{"model": "self-supervised audio encoder (BEST-RQ)", "hop_length": 160, "input": "log_mel", "codebook_size": 256, "mask_prob": 0.08, "depths": [14], "learning_rate": 0.0015}
Rows from block 11 of a small self-supervised audio encoder (BEST-RQ), named by matrix and row number. Each number is 50 + 15 x the weight over its row's rms, rounded and kept within 0 to 99. All counts start at 0.
After each channel's rows are labels from the 100 clips, of 14848, where the channel reaches its highest value: "top examples" is what is common among them. Only what is clearly more common there than usual is listed. The data: acted Russian speech (Dusha). In brackets: how many of the 100, against the usual share in percent.
# conv: pointwise conv (model.blocks.11.conv.weight, 320x320x1), inputs 64-127

conv.76:64 42 42 48 48 52 80 41 23 46 75 51 33 38 45 69 39 48 29 61 53 57 53 73 50 48 55 58 30 41 47 66 73 50 47 30 61 33 26 59 54 39 64 61 77 39 37 59 70 32 44 56 40 51 38 39 47 43 51 51 60 79 81 46
top examples: emotion: sad (55 vs 26.9)

conv.167:59 50 47 52 46 45 44 25 34 72 48 58 48 32 46 50 58 50 50 44 39 67 43 40 40 35 61 54 20 20 54 47 38 65 52 44 57 69 62 44 64 46 25 49 32 83 75 39 57 66 70 40 65 44 63 59 60 51 36 76 41 58 39 69
top examples: emotion: neutral (60 vs 35.9)

conv.39:48 45 43 49 55 47 50 72 45 43 66 57 51 67 39 60 50 77 70 64 26 45 51 50 77 41 44 77 54 47 58 44 52 48 80 58 28 49 61 33 62 53 53 30 67 61 55 44 24 19 61 62 76 60 48 65 44 75 39 75 28 42 31 39
top examples: emotion: sad (60 vs 26.9)

conv.210:25 70 50 51 39 66 26 33 47 50 55 42 62 47 47 87 43 30 65 56 49 36 47 49 45 73 66 35 30 58 71 28 21 46 54 27 72 31 76 49 72 36 29 32 57 71 45 53 54 93 62 63 49 36 69 47 35 52 57 67 59 45 65 43
top examples: emotion: angry (39 vs 18.8)

conv.279:72 34 49 50 42 44 51 31 37 59 52 22 45 44 54 16 57 37 84 50 55 42 42 78 40 73 41 34 50 47 51 63 70 40 49 62 69 37 38 18 56 60 48 65 31 24 49 52 43 39 63 56 74 79 55 69 65 55 40 34 28 42 68 51
top examples: emotion: sad (54 vs 26.9)

conv.252:23 85 79 47 40 37 88 61 48 67 47 57 31 61 35 48 31 51 42 46 47 46 40 34 43 50 52 31 54 47 45 30 61 64 58 35 71 48 49 51 41 58 69 45 37 42 39 42 54 45 48 59 61 57 63 59 34 33 56 52 43 47 71 48
top examples: emotion: angry (42 vs 18.8)

conv.100:48 46 29 61 62 44 24 30 70 36 57 50 19 56 54 49 58 18 34 46 35 41 35 50 36 69 47 47 45 56 31 58 56 38 46 43 62 63 42 32 45 62 55 61 60 50 41 62 46 50 72 57 71 47 42 41 41 51 30 41 67 54 63 36
top examples: emotion: sad (54 vs 26.9)

conv.173:75 61 47 49 73 52 63 50 42 56 24 70 63 48 44 64 48 42 79 69 40 41 49 34 45 34 55 62 11 35 51 28 62 37 59 07 38 53 55 57 65 61 38 33 31 56 30 45 48 43 43 44 51 62 52 48 55 07 34 47 25 31 70 65
top examples: emotion: angry (41 vs 18.8)

conv.102:84 61 57 66 75 55 12 43 23 55 42 60 25 51 60 39 35 48 72 44 27 54 33 72 50 49 51 52 43 39 57 69 13 54 60 53 69 74 35 32 32 49 72 60 65 52 64 49 73 44 44 86 28 53 45 37 37 42 50 40 48 38 11 49
top examples: emotion: sad (60 vs 26.9)

conv.112:80 31 40 59 69 54 38 52 63 28 55 54 22 14 42 29 92 55 25 73 39 42 29 47 51 51 36 41 29 47 49 65 62 44 57 22 45 37 48 67 54 49 40 62 73 49 42 52 37 73 52 53 58 55 47 52 49 43 40 45 65 04 42 50
top examples: emotion: sad (61 vs 26.9)

conv.138:65 78 57 57 42 69 39 58 67 43 33 71 26 00 40 39 44 37 70 44 60 65 60 56 45 24 34 41 35 78 65 62 74 44 48 29 40 48 37 51 61 38 46 29 37 35 44 64 55 65 53 47 44 59 53 51 47 45 44 59 73 69 24 45
top examples: emotion: sad (77 vs 26.9)

conv.158:73 34 56 66 50 46 47 54 31 49 71 80 57 47 25 30 29 16 42 43 31 37 60 55 60 45 37 60 76 50 66 56 32 58 73 71 42 27 55 60 56 54 53 52 18 40 32 31 78 35 69 47 52 47 33 67 58 59 49 46 25 44 41 51
top examples: emotion: sad (60 vs 26.9)

conv.297:45 59 51 22 38 84 58 83 51 42 36 48 54 44 54 34 43 59 35 49 65 52 27 60 58 60 43 63 67 74 55 27 54 57 88 43 59 43 52 68 30 42 40 61 66 58 29 76 21 77 35 29 65 45 30 59 45 34 70 39 61 67 91 15
top examples: emotion: positive (38 vs 18.4)

conv.14:62 29 35 46 32 47 27 58 44 29 42 41 63 59 16 63 67 58 48 47 51 66 59 45 70 43 45 25 78 45 23 82 46 61 49 50 32 39 48 69 30 47 49 36 32 77 51 67 22 21 35 48 88 31 43 47 31 70 57 55 66 41 59 48
top examples: emotion: sad (58 vs 26.9)

conv.302:54 49 31 72 13 51 51 18 51 18 66 38 47 34 65 31 66 34 50 39 14 37 46 54 38 40 53 31 48 23 44 70 72 42 45 37 66 38 32 33 46 49 77 56 45 46 25 46 47 48 68 48 68 62 58 47 30 68 40 43 56 62 38 59
top examples: emotion: sad (63 vs 26.9)

conv.136:26 63 52 64 50 23 14 60 55 42 45 63 55 47 58 27 51 48 65 30 55 37 58 51 56 39 43 60 42 20 46 72 42 65 41 14 42 23 41 58 34 32 59 34 55 33 25 54 51 55 47 66 56 37 57 73 57 47 21 41 66 48 16 64
top examples: emotion: sad (60 vs 26.9)

conv.127:79 67 44 72 49 45 49 09 58 51 42 29 55 43 44 03 48 33 46 52 54 48 29 37 41 56 60 17 56 48 57 66 43 42 58 51 50 31 59 21 36 61 56 61 51 49 36 16 67 43 51 52 33 57 54 63 55 34 61 26 47 56 35 29
top examples: emotion: sad (54 vs 26.9)

conv.67:78 49 55 68 35 52 37 42 53 13 37 65 29 49 36 72 70 40 58 24 45 49 33 46 46 44 29 35 54 43 69 38 54 51 65 39 71 60 42 79 76 46 22 33 73 54 70 55 63 68 69 43 48 38 47 64 63 72 32 64 70 38 63 57
top examples: emotion: sad (57 vs 26.9)

conv.228:57 59 56 31 63 38 31 29 65 51 89 54 67 54 26 57 52 38 47 65 45 71 37 64 34 39 60 64 54 38 57 49 58 50 62 30 43 61 59 73 64 32 35 43 37 65 44 43 32 43 58 63 37 17 75 24 48 71 73 56 57 60 59 58
top examples: emotion: sad (71 vs 26.9)

conv.285:57 38 51 43 44 50 67 67 47 42 55 48 54 77 18 55 42 16 39 63 35 52 53 45 39 39 55 39 35 24 51 65 60 82 54 37 21 42 37 76 50 66 35 38 41 44 21 42 60 45 49 43 57 92 52 41 71 34 66 48 51 60 40 32
top examples: emotion: sad (62 vs 26.9)

conv.246:58 53 41 76 48 32 37 41 58 72 36 51 44 40 74 60 52 55 24 27 50 70 42 60 56 57 50 75 59 46 66 58 92 59 35 67 65 55 48 78 44 81 79 38 73 43 35 41 68 45 63 69 52 53 31 69 39 28 56 40 64 36 51 23
top examples: emotion: sad (54 vs 26.9)

conv.140:63 55 61 45 41 77 51 53 70 73 49 42 46 79 59 41 45 67 67 49 59 45 42 38 75 72 80 34 36 59 34 48 39 31 56 41 33 33 46 40 49 63 59 56 39 37 67 39 33 15 50 65 62 75 56 38 33 44 58 20 56 67 63 61
top examples: emotion: positive (48 vs 18.4)

conv.190:50 70 57 41 64 71 52 38 59 20 57 46 69 39 44 77 62 26 52 52 28 73 29 66 13 81 54 46 68 34 34 56 43 54 39 71 60 70 29 52 33 42 48 31 78 59 39 71 82 55 45 46 39 34 42 30 50 48 67 57 55 29 49 58
top examples: emotion: sad (58 vs 26.9)

conv.271:55 40 36 48 36 46 45 52 47 53 53 16 58 47 50 54 32 47 33 72 38 42 48 64 67 75 47 62 45 17 34 63 84 46 44 35 29 39 58 43 49 72 43 39 11 38 57 78 31 47 37 26 52 46 43 38 57 50 76 44 44 24 56 50
top examples: emotion: angry (43 vs 18.8)

conv.35:43 45 31 70 58 36 46 26 78 46 45 66 35 42 57 52 39 64 74 40 39 31 54 47 62 61 52 20 70 26 60 29 52 47 75 42 59 45 41 29 55 48 52 51 33 50 47 23 31 50 43 52 47 63 50 27 31 41 41 44 64 52 40 47
top examples: emotion: angry (51 vs 18.8)

conv.216:24 41 66 50 55 52 57 56 29 67 42 49 46 60 51 57 69 56 33 74 43 59 65 35 63 76 42 28 55 57 57 44 25 67 49 33 24 72 75 41 77 73 54 69 46 48 52 16 68 51 27 63 55 53 51 55 19 90 70 61 45 57 53 18
top examples: emotion: angry (61 vs 18.8)

conv.20:27 53 64 55 50 41 54 45 38 78 73 38 54 51 28 46 39 52 19 75 69 61 61 30 34 67 39 55 34 41 46 78 55 33 38 23 71 36 53 24 46 39 48 61 53 55 65 63 53 65 50 43 45 41 64 42 52 53 67 64 15 37 57 32
top examples: emotion: angry (49 vs 18.8)