{
  "train_examples": 26041,
  "hop_length": 160,
  "input": "log_mel",
  "codebook_size": 256,
  "widths": [320],
  "init": "xavier_uniform",
  "optimizer": "normuon",
  "learning_rate": 0.0015,
  "nesterov": false,
  "adamw_lr_other_params": 0.0023,
  "batch_size": 256,
  "final_lr_fraction": 0.01,
  "weight_decay": 0.4
}
Rows from block 5 of a small self-supervised audio encoder (BEST-RQ), named by matrix and row number. Each number is 500 + 25 x the weight over its row's rms, rounded and kept within 0 to 999. All counts start at 0. Numbers have three digits each.
After each channel's rows are labels from the 100 clips, of 14848, where the channel reaches its highest value: "loudest" is the band of the loudest frequency at the time of the peak. Only what is clearly more common there than usual is listed. The data: acted Russian speech (Dusha).
# conv: pointwise conv (model.blocks.5.conv.weight, 320x320x1), inputs 107-213

conv.222:521442563536494490506534514526486498485486495503511480533513504486479527484515516491514496519451493481520509462501488506516519520520485514534562539506509512485483478520545515499488519525552498518501475513505459459469530486556516502450508522488482497494490499491518482480538483512485485516485490491491500491549484507471534
loudest: 4000 to 8000 Hz

conv.241:503519544479519480509451509539494493508513539480492538519499536469504502469502554548497504533491515496520503494519463507493499467519541442523503516502496491537452482460477451539495472492509477513497486499520514494505507542539519488501524518486489513470491488479495500439511491489503512504525474523509476489510530514504438
loudest: 4000 to 8000 Hz

conv.125:473475471514523546537511502523545519524477475511485459511503463520486531482518530463530501501493486520489503479501515485523481473504548516480469518479523522447520502512511466521551536468532472495513491536517477478511477469507499518534477520494475526530495492476515529515521473445508500480462506501509459562482480543510444
loudest: 4000 to 8000 Hz

conv.18:536499523500481563521499543525492492482505511495508485475534489486504488480488556491457542487493465511491498485528473478489491476538491542508518473472519507492515460486507524497483504500529527513483526529530472509484503545519424542516494474516442518479491528520491557477507487490527487503466500474495474518497501465508513
loudest: 4000 to 8000 Hz; 2000 to 4000 Hz

conv.193:434499506553516503459494518544472525491474476503490514568503529531534498544535525532504487531488502431500525478515518522481520464496508478501464475501475499527510466478507469523492508517539485492484480489503506461464506504497533527515482491530479561577480514506527483510517522510562476493499434434480476507516565504507457
loudest: 4000 to 8000 Hz

conv.178:473505493506526510505510450490487510498433501498538478500495467443511497486507512531471465515501492478490503510525501510517514472504513510517513501470497470502475500497514515467515492501476511393514507496480506573490476487502482473499499515516499489472561496481501533503498463536526490488494469502493492496496506484471554
loudest: 500 to 1000 Hz

conv.51:543515496501487520484468496489563522513445499503520496511491475529444537528526518473506505480509510461489448515522497467531495539527497492506517473563502472529508534475508476472493481494503507447541481537551490475491493471527483522490516468508503493522552478525456502460509495549499485470515458508545488531513481509531493
loudest: 1000 to 2000 Hz

conv.215:551505518462526483481501459576527501454518503497490500532501526516541488542523485466484541493543471485495527500481484512503508472521489462517520474474480472541510486490504455536537489495472472479506516478475514462499518499526524497474497480472499557458512496472526498503474507503508465480499468429496486499474501494482471
loudest: 4000 to 8000 Hz

conv.15:517516512509509517501496470452455451483461495523487508468468497485508515486502507494515485514497475523461539529455523510472478504515484490448488514472492493562509501501508458472518465511496497486477479507527530469488520484472501581479503545498482472482533511517461542486501496498485466506520531540518499512503510480521488
loudest: 4000 to 8000 Hz

conv.60:470492493492560508502506466520507535505495526535552529532518495505498469478481494569510484462518489507525513525506491493520511508539512490540445469501482505487534465483516470468476487468432496548485485523482517471442499510490517526512500497512489513497503534467477536450484523494504534505513496488472478474481498515462484
loudest: 1000 to 2000 Hz

conv.72:470471499497542520484482511471548462489491526516492479458527510503495497516489474476483491482472478477518491507532533563477501497479485515485485506508530480501483497492481502492490470491493544497498505541486515545500451511528469506462494442519470521539476506452490506525498500455497462503490516527492516529486495503533489
loudest: 4000 to 8000 Hz

conv.69:510474497493505504494518530510536504474487513464488519477563512460505518519502468462448490502496481480476511503467495517522455532484485569517524499500477521497512510493493516478509480495485426492507493552532458483490491499520500539499491515496474464486521495528525464487509509476487509475502510475457474472472492480497498
loudest: 250 to 500 Hz

conv.86:551506494530526453483480485545528520473538554543542479523547487461523511500503484491473532513512515493499481505477464530480495518459514511453489500485467518462501507500499517539508488490479521496468497508521503552529464478515521507530502504496495514513511522471495556472499520511489490460489520514498503526499492473483502
loudest: 250 to 500 Hz

conv.114:507528476545532507486480516517497496551473472536483488487533473452565501495521491493505516475502483452494526464497511476481480485515528530512505558467477522527458484494484522486538513489492506522505491477517523538534508503473466517491457460539497492538522494512492490529482473534498466509476483532513482536523554487480522
loudest: 4000 to 8000 Hz

conv.282:562504546469528494513516497488468504473506524479534521480493480483525463505536471511528522479438500490471513526527534491504519485509530483490505496479505501505488519491476436482494495540528515460494497449495539480494539476529491556456485506527506521462484473510460517519499490494511470516474486490462494478508477504505514
loudest: 4000 to 8000 Hz

conv.230:453514513530485483528505503534523528511522512499479480513519508520488527519456493509520478475486541497542539528516500513535533499484517451539484556499504494496471474487494513526469507528521546500465502538492473514497483479515466507477462463511525478493478536519534486476503494473523514478489523485516530513460477480503528
loudest: 4000 to 8000 Hz

conv.64:503479504488507459491488512503505480472500472497509525521530491494506483461509457523475502509460525490468489475488502471507526491456516458512490510453467448500527517474497480503538479516496514544505495500495529528476542494485493523495482479519504520500504477538513513481465482508522495502476502470493506498495502551515516
loudest: 4000 to 8000 Hz

conv.263:515527497502507511492527532511501514506491455471543475477503444517496466472506507432571541512484503497516473506519526492531495512541491534493481477472524467536518528472527479531473493563466501531518501471522493497498473565505495492501523516453460460527482509480500562469515517512476485475512483502496518497472477496534493
loudest: 500 to 1000 Hz

conv.143:494493526466499457472443508531506449535499478500464498437506502519480492509510461518509495483511492530503494503498519536540492497533458504466516500579453521511498467442493461487486498515510512493480477514516463512532504486498510495516529468537534442504476473488533513516465521490484536508503502530532489506539579528478473
loudest: 250 to 500 Hz

conv.77:455503523497495471495547485522517491484496481489542487493485480535501530465533468538491517471496496474469484487529507502568508489527497517481487508513465530529538510467522499501543507518496477478480502479484547515484514493463505524445486491485516463525488466569494471496489490457546504491475495507513498522495481513499474
loudest: 1000 to 2000 Hz

conv.293:498514504457479518544498485487526505470528504496516486484523465473459503541511502475498489511487509500485522494477537501498457489522492474484498470456473501504499529510478456483540528515483502496507541529534523439508512483544513503503484514481472504478504533510499526479547509498560520469534463481541488511532476519483548
loudest: 4000 to 8000 Hz

conv.38:550512456472523482492491500497491517473469499538487501552533458528501487485514545486489486546518497514506504457472485496473470471484575495516461504510493524449523476497500498488479535515516489513495488513498489472511465550485497507467504566476498483479516542497490536495515519480521504485556522515516518529461525465489501
loudest: 4000 to 8000 Hz

conv.250:523473513541483526523474499488494514475514499504503482542546503474474454497520483515518523524488482541481528498460497488458481539483517480495555486515461528493474485485533514463462498514530507487483529491497520517543500451514525514494486521545480588541535491502484543532507522462458519476482514496464510460520529487512485
loudest: 250 to 500 Hz

conv.52:502487443454467478444500507496499474453504492488477502523499553474525499450501512481508437508493477539497506529456518496479476503503469483486494490559508500461505519519529513489476472489513499465468493495518467546509534499509494512497479508549558506502439459497533514471500499494492547487484473517507535493540526543533479
loudest: 250 to 500 Hz; 500 to 1000 Hz

conv.36:505520530514461501474493503457495540505506537485542491480472482505539510476443538513534484472493509494490504480491497527459506525495517485477517515539465475515508489494511500493512493484529474507494531483493513473467493515529471491504495498459414481500508489494511526507470510488460470513472477488485551499528518516456451
loudest: 4000 to 8000 Hz

conv.26:492523489518513485496537485501507502502543504505485542521470497516513531480502470499553542505518504460483463492469496459486509472468469493510498466503496506490514521513466441512513514488537465536472505528509498497509518509501505492511452536530490503461471502495511538494537507482567469472522484535539477500501529469496464
loudest: 4000 to 8000 Hz

conv.225:487521493527490479509466541507523511487497464485518500519478463502465530442510506505500523464522456504514506494473483484474500496547513482536458511527466530521488502527514457504458507501482518485531499501524519532545484503503519532514476484539501475465542502487481533503485548495552523515533507468536541460498537575475507
loudest: 500 to 1000 Hz

conv.11:530468487513535535507451506518508522497508504505498461481475541498508482494463486480530490478487482502439505491466573516504467560511507525551514488507465516499498493461493500515513505486522470513480526482480493561467481470493535517496522540514539470549524467502507532515540527531506485487518454523476486488470528509511483
loudest: 250 to 500 Hz

conv.308:513481489494536480535512487508501496505535478508498531571478502480516503499537478459447462496537514485478540472498494546511519497490485502481518496456509525465484511550490547535471494502474559506503486488467541526538487487505514472522504529556478458500519480549513505457488482488471495493498526487477543542509514494453507
loudest: 4000 to 8000 Hz

conv.149:467530466491434463527514520503509515471467524486503506451545503531550522457493515500465537498476486464493503468546538524489472476490505527479486474462485494535495564496511483495521460446482512514464505513445498489513500522473485505513495481499465487545521488488516523521490477523510487475470553495478534457509510514510526
loudest: 4000 to 8000 Hz

conv.12:510567493522520482486509457462505519504475479494523502484516466478489493468515447485463507535484487482513505492514501494455513530513492521461477503480481489484532522494500494488467527480492531525476567509459529516519484468471472547484444499477477468490523489478532546522504512494497473533512495462527514480472502518518468
loudest: 4000 to 8000 Hz

conv.249:465483491515538511485503506521539506476485472505487514491478515452494504490480476505508503496493498498518466489498503500483504556476530498486467515540512498502495504490511526481499496514479492501484454479540481529550579530520478464462518543484575539490523525515476494522483507521495494479463470508520526489507466523515539
loudest: 250 to 500 Hz

conv.3:448493500496508485525509478489504494523538496514455490485513538491485517554512499500513467477536497469480461548493486523467505525461473493532502478521476431465509505483464509472476503446479543496496500492527474517503531516511511471498516514474530462521505499481559459491487515509510513460485501476492506489490531519502531
loudest: 4000 to 8000 Hz

conv.70:546522497526509510506506490480502535511523506507450459496488507513486510508474484462451519490485498488498468488480501561511498491503502523525546540501516472489495492471464443513499510506523500525510472540475436500529537509492479554525485514502515550518524570484501496519547503463466500491521504548482494526499479513496555
loudest: 4000 to 8000 Hz

conv.226:501484486489526499453474530517539492504512504494481463470498478554494518545524497509516495488518496494526486540487488475499463501487558514516469519472492483504509493507494485545504485511540501509482466495503519500454533488534492502497537482492478467487485508503511501476495510500500516482548493488532495459500490469551488
loudest: 250 to 500 Hz

conv.73:526480532441428497519503508482500533480549558480537513491486507500471479551474485501500516534503539464467452523508511514515505471461535483507531504497466557505526496452517503473511488477507511510467514495511500523492505523483531480507488520530485469546472590529501493459519529518475484553472513555501524510472528510531500
loudest: 4000 to 8000 Hz

conv.165:496480499477542494490437504517491489467540482479476502497500437470522510486523523528496488492560446475510538535530506537515485532523524528479502491536462510509514490497474484492502511477459516496475536516481443504484489525475478515502531491477527527471545514538489470514499480482515500494486524489487504545498475520492491
loudest: 250 to 500 Hz

conv.266:507538512481511510464531471515471480525482518535522459492472488529530477480499526483511491471481507509513540531477535483484516502473507449519480508478480532519499494506510511511454496533494526514498483471461490510492476439508513506458501438536464464490522516515493469484472538513492454506500504532558475479511451504514446
loudest: 4000 to 8000 Hz

conv.296:474468544489501501487524505506471531501502487574453546500497475525487551516502505494498518527513494508481485508481521466484466492442488497517531529509488487494479498484510538498522476522500481525454486507469526522516499504490551520519491522501515476500510499544500522483465522508439513508550508463485522463486446482541544
loudest: 250 to 500 Hz

conv.206:520530487493502518525445489543496482527503492490493487518497497521474539510481491512537466473526519489488512487481571515488493486484513512470501489499503505465499493526508448501529464503476505466496473469451576509571495493492526498499511475475534512452496495519521488483499487500485515478536496501460456484499526536519543
loudest: 500 to 1000 Hz

conv.74:478484499480503494463477463475484480502532440505580511500512519534470511490519541502517493473464522527473494531484500510515532514514485515484505474480478489519467487546487542445515493510515483506500494478483514491493506525497461496499510469498430497502481504508448521482470563468465514498469499500517522526549441542478490
loudest: 4000 to 8000 Hz

conv.53:493489540485506505479485499506512529523500505514499536501490506482509505542510526487473520493497527483532497541495486483461471521546523507494475501494531507487464503494500503519530507494523507486521483494504483541506516468459467506523467505528509504425495477507543469478492506494490471482522489479538553484496504528481537
loudest: 4000 to 8000 Hz

conv.239:493485541490471518491442504490475492519467483500496527519473502489524485533493536527463521468488481470517491522495543499472470518492501524470478504560489491491480499507513498462499463449498522502491527519477477479497512494506537489440524492494459503523526488496497507501498486458494521491504490515514517464522498479493483
loudest: 4000 to 8000 Hz; 2000 to 4000 Hz

conv.198:474502464514526524470491468487470462511469449529521462506500535528495525493497497472518490480525509505506509517494472497542531518476489501510455447484487482546483503511502504477497521488525518478504462490503468509475513529506530476513454487528439490496494485526505484508513493507507489532511481504504494465469490500545514
loudest: 1000 to 2000 Hz; 500 to 1000 Hz

conv.161:541478496472508496480491512525506447531504485515475521462478485544499503496520471526486503481501501487483485513492495452515495513486496470519478483471493493497490463470519479492537471524515469502487530531473535449516499540568492491509506442516433478529450489507539524491516502498483500491474485548481513550507548487523506
loudest: 4000 to 8000 Hz

conv.163:430465476486485475518491475516540476514491492470485492437492502491505474483524497600472523521504498511489477498546511482533490544536481515520505511523493539519540496483485518536460515502474519460506509498498477485465527494491499484500477554494473507478483527477512518496488522485511530525504435498506519497509498499546506
loudest: 4000 to 8000 Hz

conv.121:500495481501485519458502501471518500479532534463524487456535472494520467525458512499514516490454437534554555493494514516588513475509474504485477496537475533495515471503492490518477488507507503487504522502478475510501510521515537470522482516489524462482551467499458504440521468523497500479458517527527515457484485487448489
loudest: 250 to 500 Hz

conv.61:525497514497510484500457520433520530486500458487481494530498490463479509525485506495434490517526490474487492554462525528504512534487492505507517505454498524491467501488498514487506530513527543506498495513491509554483464499503484507495500501498471522470544512521493510537471484455526464514473448444464461486488535541475505
loudest: 4000 to 8000 Hz

conv.176:469523471517523517490479511500515462503481490523488496467502491523511474494511526503513462517493497450483449495477484525508454473483457551472528478496477469533512455520499509477503503539489531537489454505496502478502539513512459502527554515498524493459518480496476506523506502529536519516505475475523524499517491474435456
loudest: 4000 to 8000 Hz

conv.30:495529449507478486513501475490511551524529538522496488534482515531523472484538494506556523534533499514478491529517482526554509485477469463521500519550475476471496492501489449491525476487487478497506505472487516473477466513535487544497489491512375514462521535542529521506470498506485547499542494497478516512500505503530471
loudest: 4000 to 8000 Hz

conv.235:504497500478522496487471525482464476489537497469452527466507511465495545446499491499506547511525488515469530450490465531559525456455515510488496540517503502477500470547468491480506490471483510514490479536504526494460492514486462480513470535487502489496543491485531537484551500491531500527482542529470457461503523478504507
loudest: 4000 to 8000 Hz

conv.98:519523485471454505523534494479468451517529502501501494467471496466483492475513500517509512493514510490511477502490523445488495509480478451490471459485507468460503499524481504525537544478526493519512509517519492488460486494474511470493518510505561486469468488474487537492476536532491518500504513513511461512470484449547509
loudest: 250 to 500 Hz

conv.148:519479497496477503522490505548503492563532507519537492518497474534495490522507500492502452526478468458475474493479487479507472486471520476502482528464472484493493498511517507485484493497506530436494536537563486493482511523492506501443458483521481497470492473493454525467484430514494448526535529441483495549511494473522493
loudest: 250 to 500 Hz

conv.89:512518495509453516514473523513523565527475542457504486504492517520478471501487549503554520476486496510469521452480524494474469489499538513534482488482442552516507479485513484502518444471531493506487468495468528499450487511476512489501505560566515517453552462505539500464499515495533459481508494494497511508479509502477526
loudest: 250 to 500 Hz; 4000 to 8000 Hz

conv.84:546468508505497527487509511517490476476500500460488520527510495523543480508513503518499509478505498523510500508521541499493471472487498487548536476502492513513515458506489461446491484538484477480493524510508512459493513556476503485503498486519462486488493518500460520517514513459505493514465488536492506505490479498495493
loudest: 500 to 1000 Hz

conv.191:507485484501481503469500488452487520499534490505465470483534480473480461443517532500503480534474508526527484498507466546468537498476483533508477476494500494498536508509450498515499507501485539449496502495488504500460521490491518526518493511531488488491495480445587517485466540480516463494476504458504459478496494506436484
loudest: 4000 to 8000 Hz; 2000 to 4000 Hz

conv.122:502512492469525474489508481513499467521558483536533476497519516505484540476461488463525518555529492499476491517477487501543493527513499494467464486449477474521476488480496478492533488510505466486517505501486512501468545528519501527483453526549530465499499549565544434504503518479541512476490475559462462548489476499497505
loudest: 4000 to 8000 Hz

conv.268:520492534524472474496510520465504499512532521540462518507525506517537567513526484451508515509516512490499480497517467519476500466518479536463480467493510457485479484498473484529541481526503493473482508507549485492508542514499497479528499502468442517517519513473519501514531489482497478488542465500441469495465487498449513
loudest: 4000 to 8000 Hz

conv.37:531510524537525446518451525468445492500551509526503506490466532522495479480523507535448485513493492496450494485559491496520457515451501492505511508522490488484477489477486535485492484511462499498484557513547484482511441523474559480510520489467510519519525519449509556489497471476479511532456503472507535513534526513455494
loudest: 250 to 500 Hz

conv.108:494483482516517485449521515433528468469481504530486475489524516483478504517510501495476464479480557490485522461480519476488524518524536506449537504549517502500457480487467493488514497495515472540525525530510487546508479515500455465526467533533504529519472515475523585486557502491511483513484495507527461499519527445516515
loudest: 250 to 500 Hz

conv.28:473492511477514486538431465506452521546511511469494528493504460525499489487483533475514519487466535513498527531504507522504485526536499455496482506485486507497447501504499461493478532498499492477497485537508517500501486533492497530499461481523502516516509533450504521496489507491526485470482503490533514503507495494522533
loudest: 500 to 1000 Hz; 4000 to 8000 Hz

conv.34:464529488478483514463498501452505467481517496525494478530500496503504486507507443493496456492506498496456511495434478493541546469479484456523514520525463504506518521474492549525495489470538500545505541483511482471499502515528518541504499503511476490515561518493477456509480506568455482499505513485477510470524480512496490
loudest: 4000 to 8000 Hz; 500 to 1000 Hz

conv.21:511528539530449511514477505466516493464500501510497526507461503529494523497492548516484473506532466454545500544519502519511506494464509505471512494500489483501512512477497468503467532460502487476526488530498519547511535524542515566472485480484458494496494512515519462515480485454496479486485501482493510529485496477483477
loudest: 500 to 1000 Hz

conv.127:485505508545465457467539480487519531504485535531501528500498527483525511492522490481460507518490528493440537508503492469496523488475485516504472506514476521480457605509514503496546496541508503538512505516490518522445456509504484507451502501505525493521515501511503520497460533500495479494472498488507489493521555487494486
loudest: 4000 to 8000 Hz

conv.94:510490488502521519470522486448493470488531514514522540494488469469481513504511496497528482480496507470466499502450505512479483546500471534506479482518505460458503447468524462471484495510486522454473529496512468498502514508471489464530506490469511527532510488529518536536454491508561521489483507493491532494484488476492523
loudest: 4000 to 8000 Hz

conv.162:477486494469490476509462497510503501473525502533462494479507534522527480496496504496487533510457506515476523518477457521482477545498493463504459517492495447497478488494463517513509503482517477505511503430467509462526542493460528528498501461547513531476514450527512514481552501467507514518510518536490475475480502511470526
loudest: 4000 to 8000 Hz

conv.62:473479470539550520500522486481460481467529524500507497464487494473545524519461512518487563531486523487467535502531468481488496493517476558430502526501529457497459510452507504524489506486480521525506489495473489494481492490540488463495457524521469470477484526510519512560499533521505510489510468507476480489520485507461501
loudest: 4000 to 8000 Hz

conv.151:502534489483480473458486497488469521498481528487508472489432468499467506526497543487525522525481513522468469530524543512469540491452521509446500470510502507519494442511475486497462490510505481528490516528495497517535485516525503512482476478482497486555548479522517525479563557494482482478494517507533487492469501513486525
loudest: 250 to 500 Hz

conv.47:500499499456501505568490463496522503460487537452484479486434532532522495493530543482483509518484496464472507525524502499527547469453476503484527475468501490461488476513498510528505500526465470441481521508490502471485520504518506533534510517477510520477491506527489482479465522524548445475509492488498502506516493476561515
loudest: 4000 to 8000 Hz

conv.173:522525499521510494463502508480513524487499485460514461492535559496459491575494456476499482526555468526509514526566510523510503504506496490495512499491517483511483514478459499481497529503506527502502465513508471523462470504515524471461478489533498472518474480516505499507490510468493514463526490491478527486531548478488530
loudest: 1000 to 2000 Hz

conv.223:489555507526449439496503511495558465522472501524479526485494454503475473460478483480474492473542507486530517484500476469539529484520515466455455507518500491494492496524486499513460496534486545525445507493517507526518499500501486472489479552494540505516512548484501569486482487512526452521470519458527482534535545491458489
loudest: 4000 to 8000 Hz

conv.188:491493471498476483462453503500525468462515564513464509507536514543556519440502523477473501518525501522532506509503539509478484506503505481511473475485498482525478499494520448436497481448506494528466500477499528504530538524495517487509474490516497504529490496489550529502483529483537471458497485573556514493520487463524453
loudest: 4000 to 8000 Hz

conv.150:508499507529520473546506488526510505524471500542490558473519563496507484474452484479491468541467478506501515544480494513493545421522490511486485516470487530508469498486468488515516480495511508486477489478530523502509497522491477499508527514494501477497476476444515461497522491508510525488494498481463508482501490489478527
loudest: 250 to 500 Hz

conv.110:487479450459479578490508439520505504507486474471492522497475471493517488507488496486471516485535528493512524513507494470544511527473522498519516465539475505528475494482543506477495538497517519539515516489460466575496461503494564487519506460457545517482524493557467487498489476470532528496504505501489486500491448524473530
loudest: 250 to 500 Hz; 500 to 1000 Hz

conv.63:477503476467529495480444518537475489492494508474455504512504511493502531483484500473471447473587486527472473509496481536513526502503475562468482508434488500518506483548495510529456479494428485509505488515506508513499538469535506495492448496463464474450495539478515523495490527457533504505516469528522483475485523504498498
loudest: 4000 to 8000 Hz

conv.132:468503518443505487485500483455528508534493536509492498526469494528492528442519497502495468474494484519473483513519468524495529521490489529489525509459511528492475530516516464499527526490485474489489520495510494538496479477483537487485529521507522486475493529504477536501478478457505507491474482525536502453511530507484480
loudest: 4000 to 8000 Hz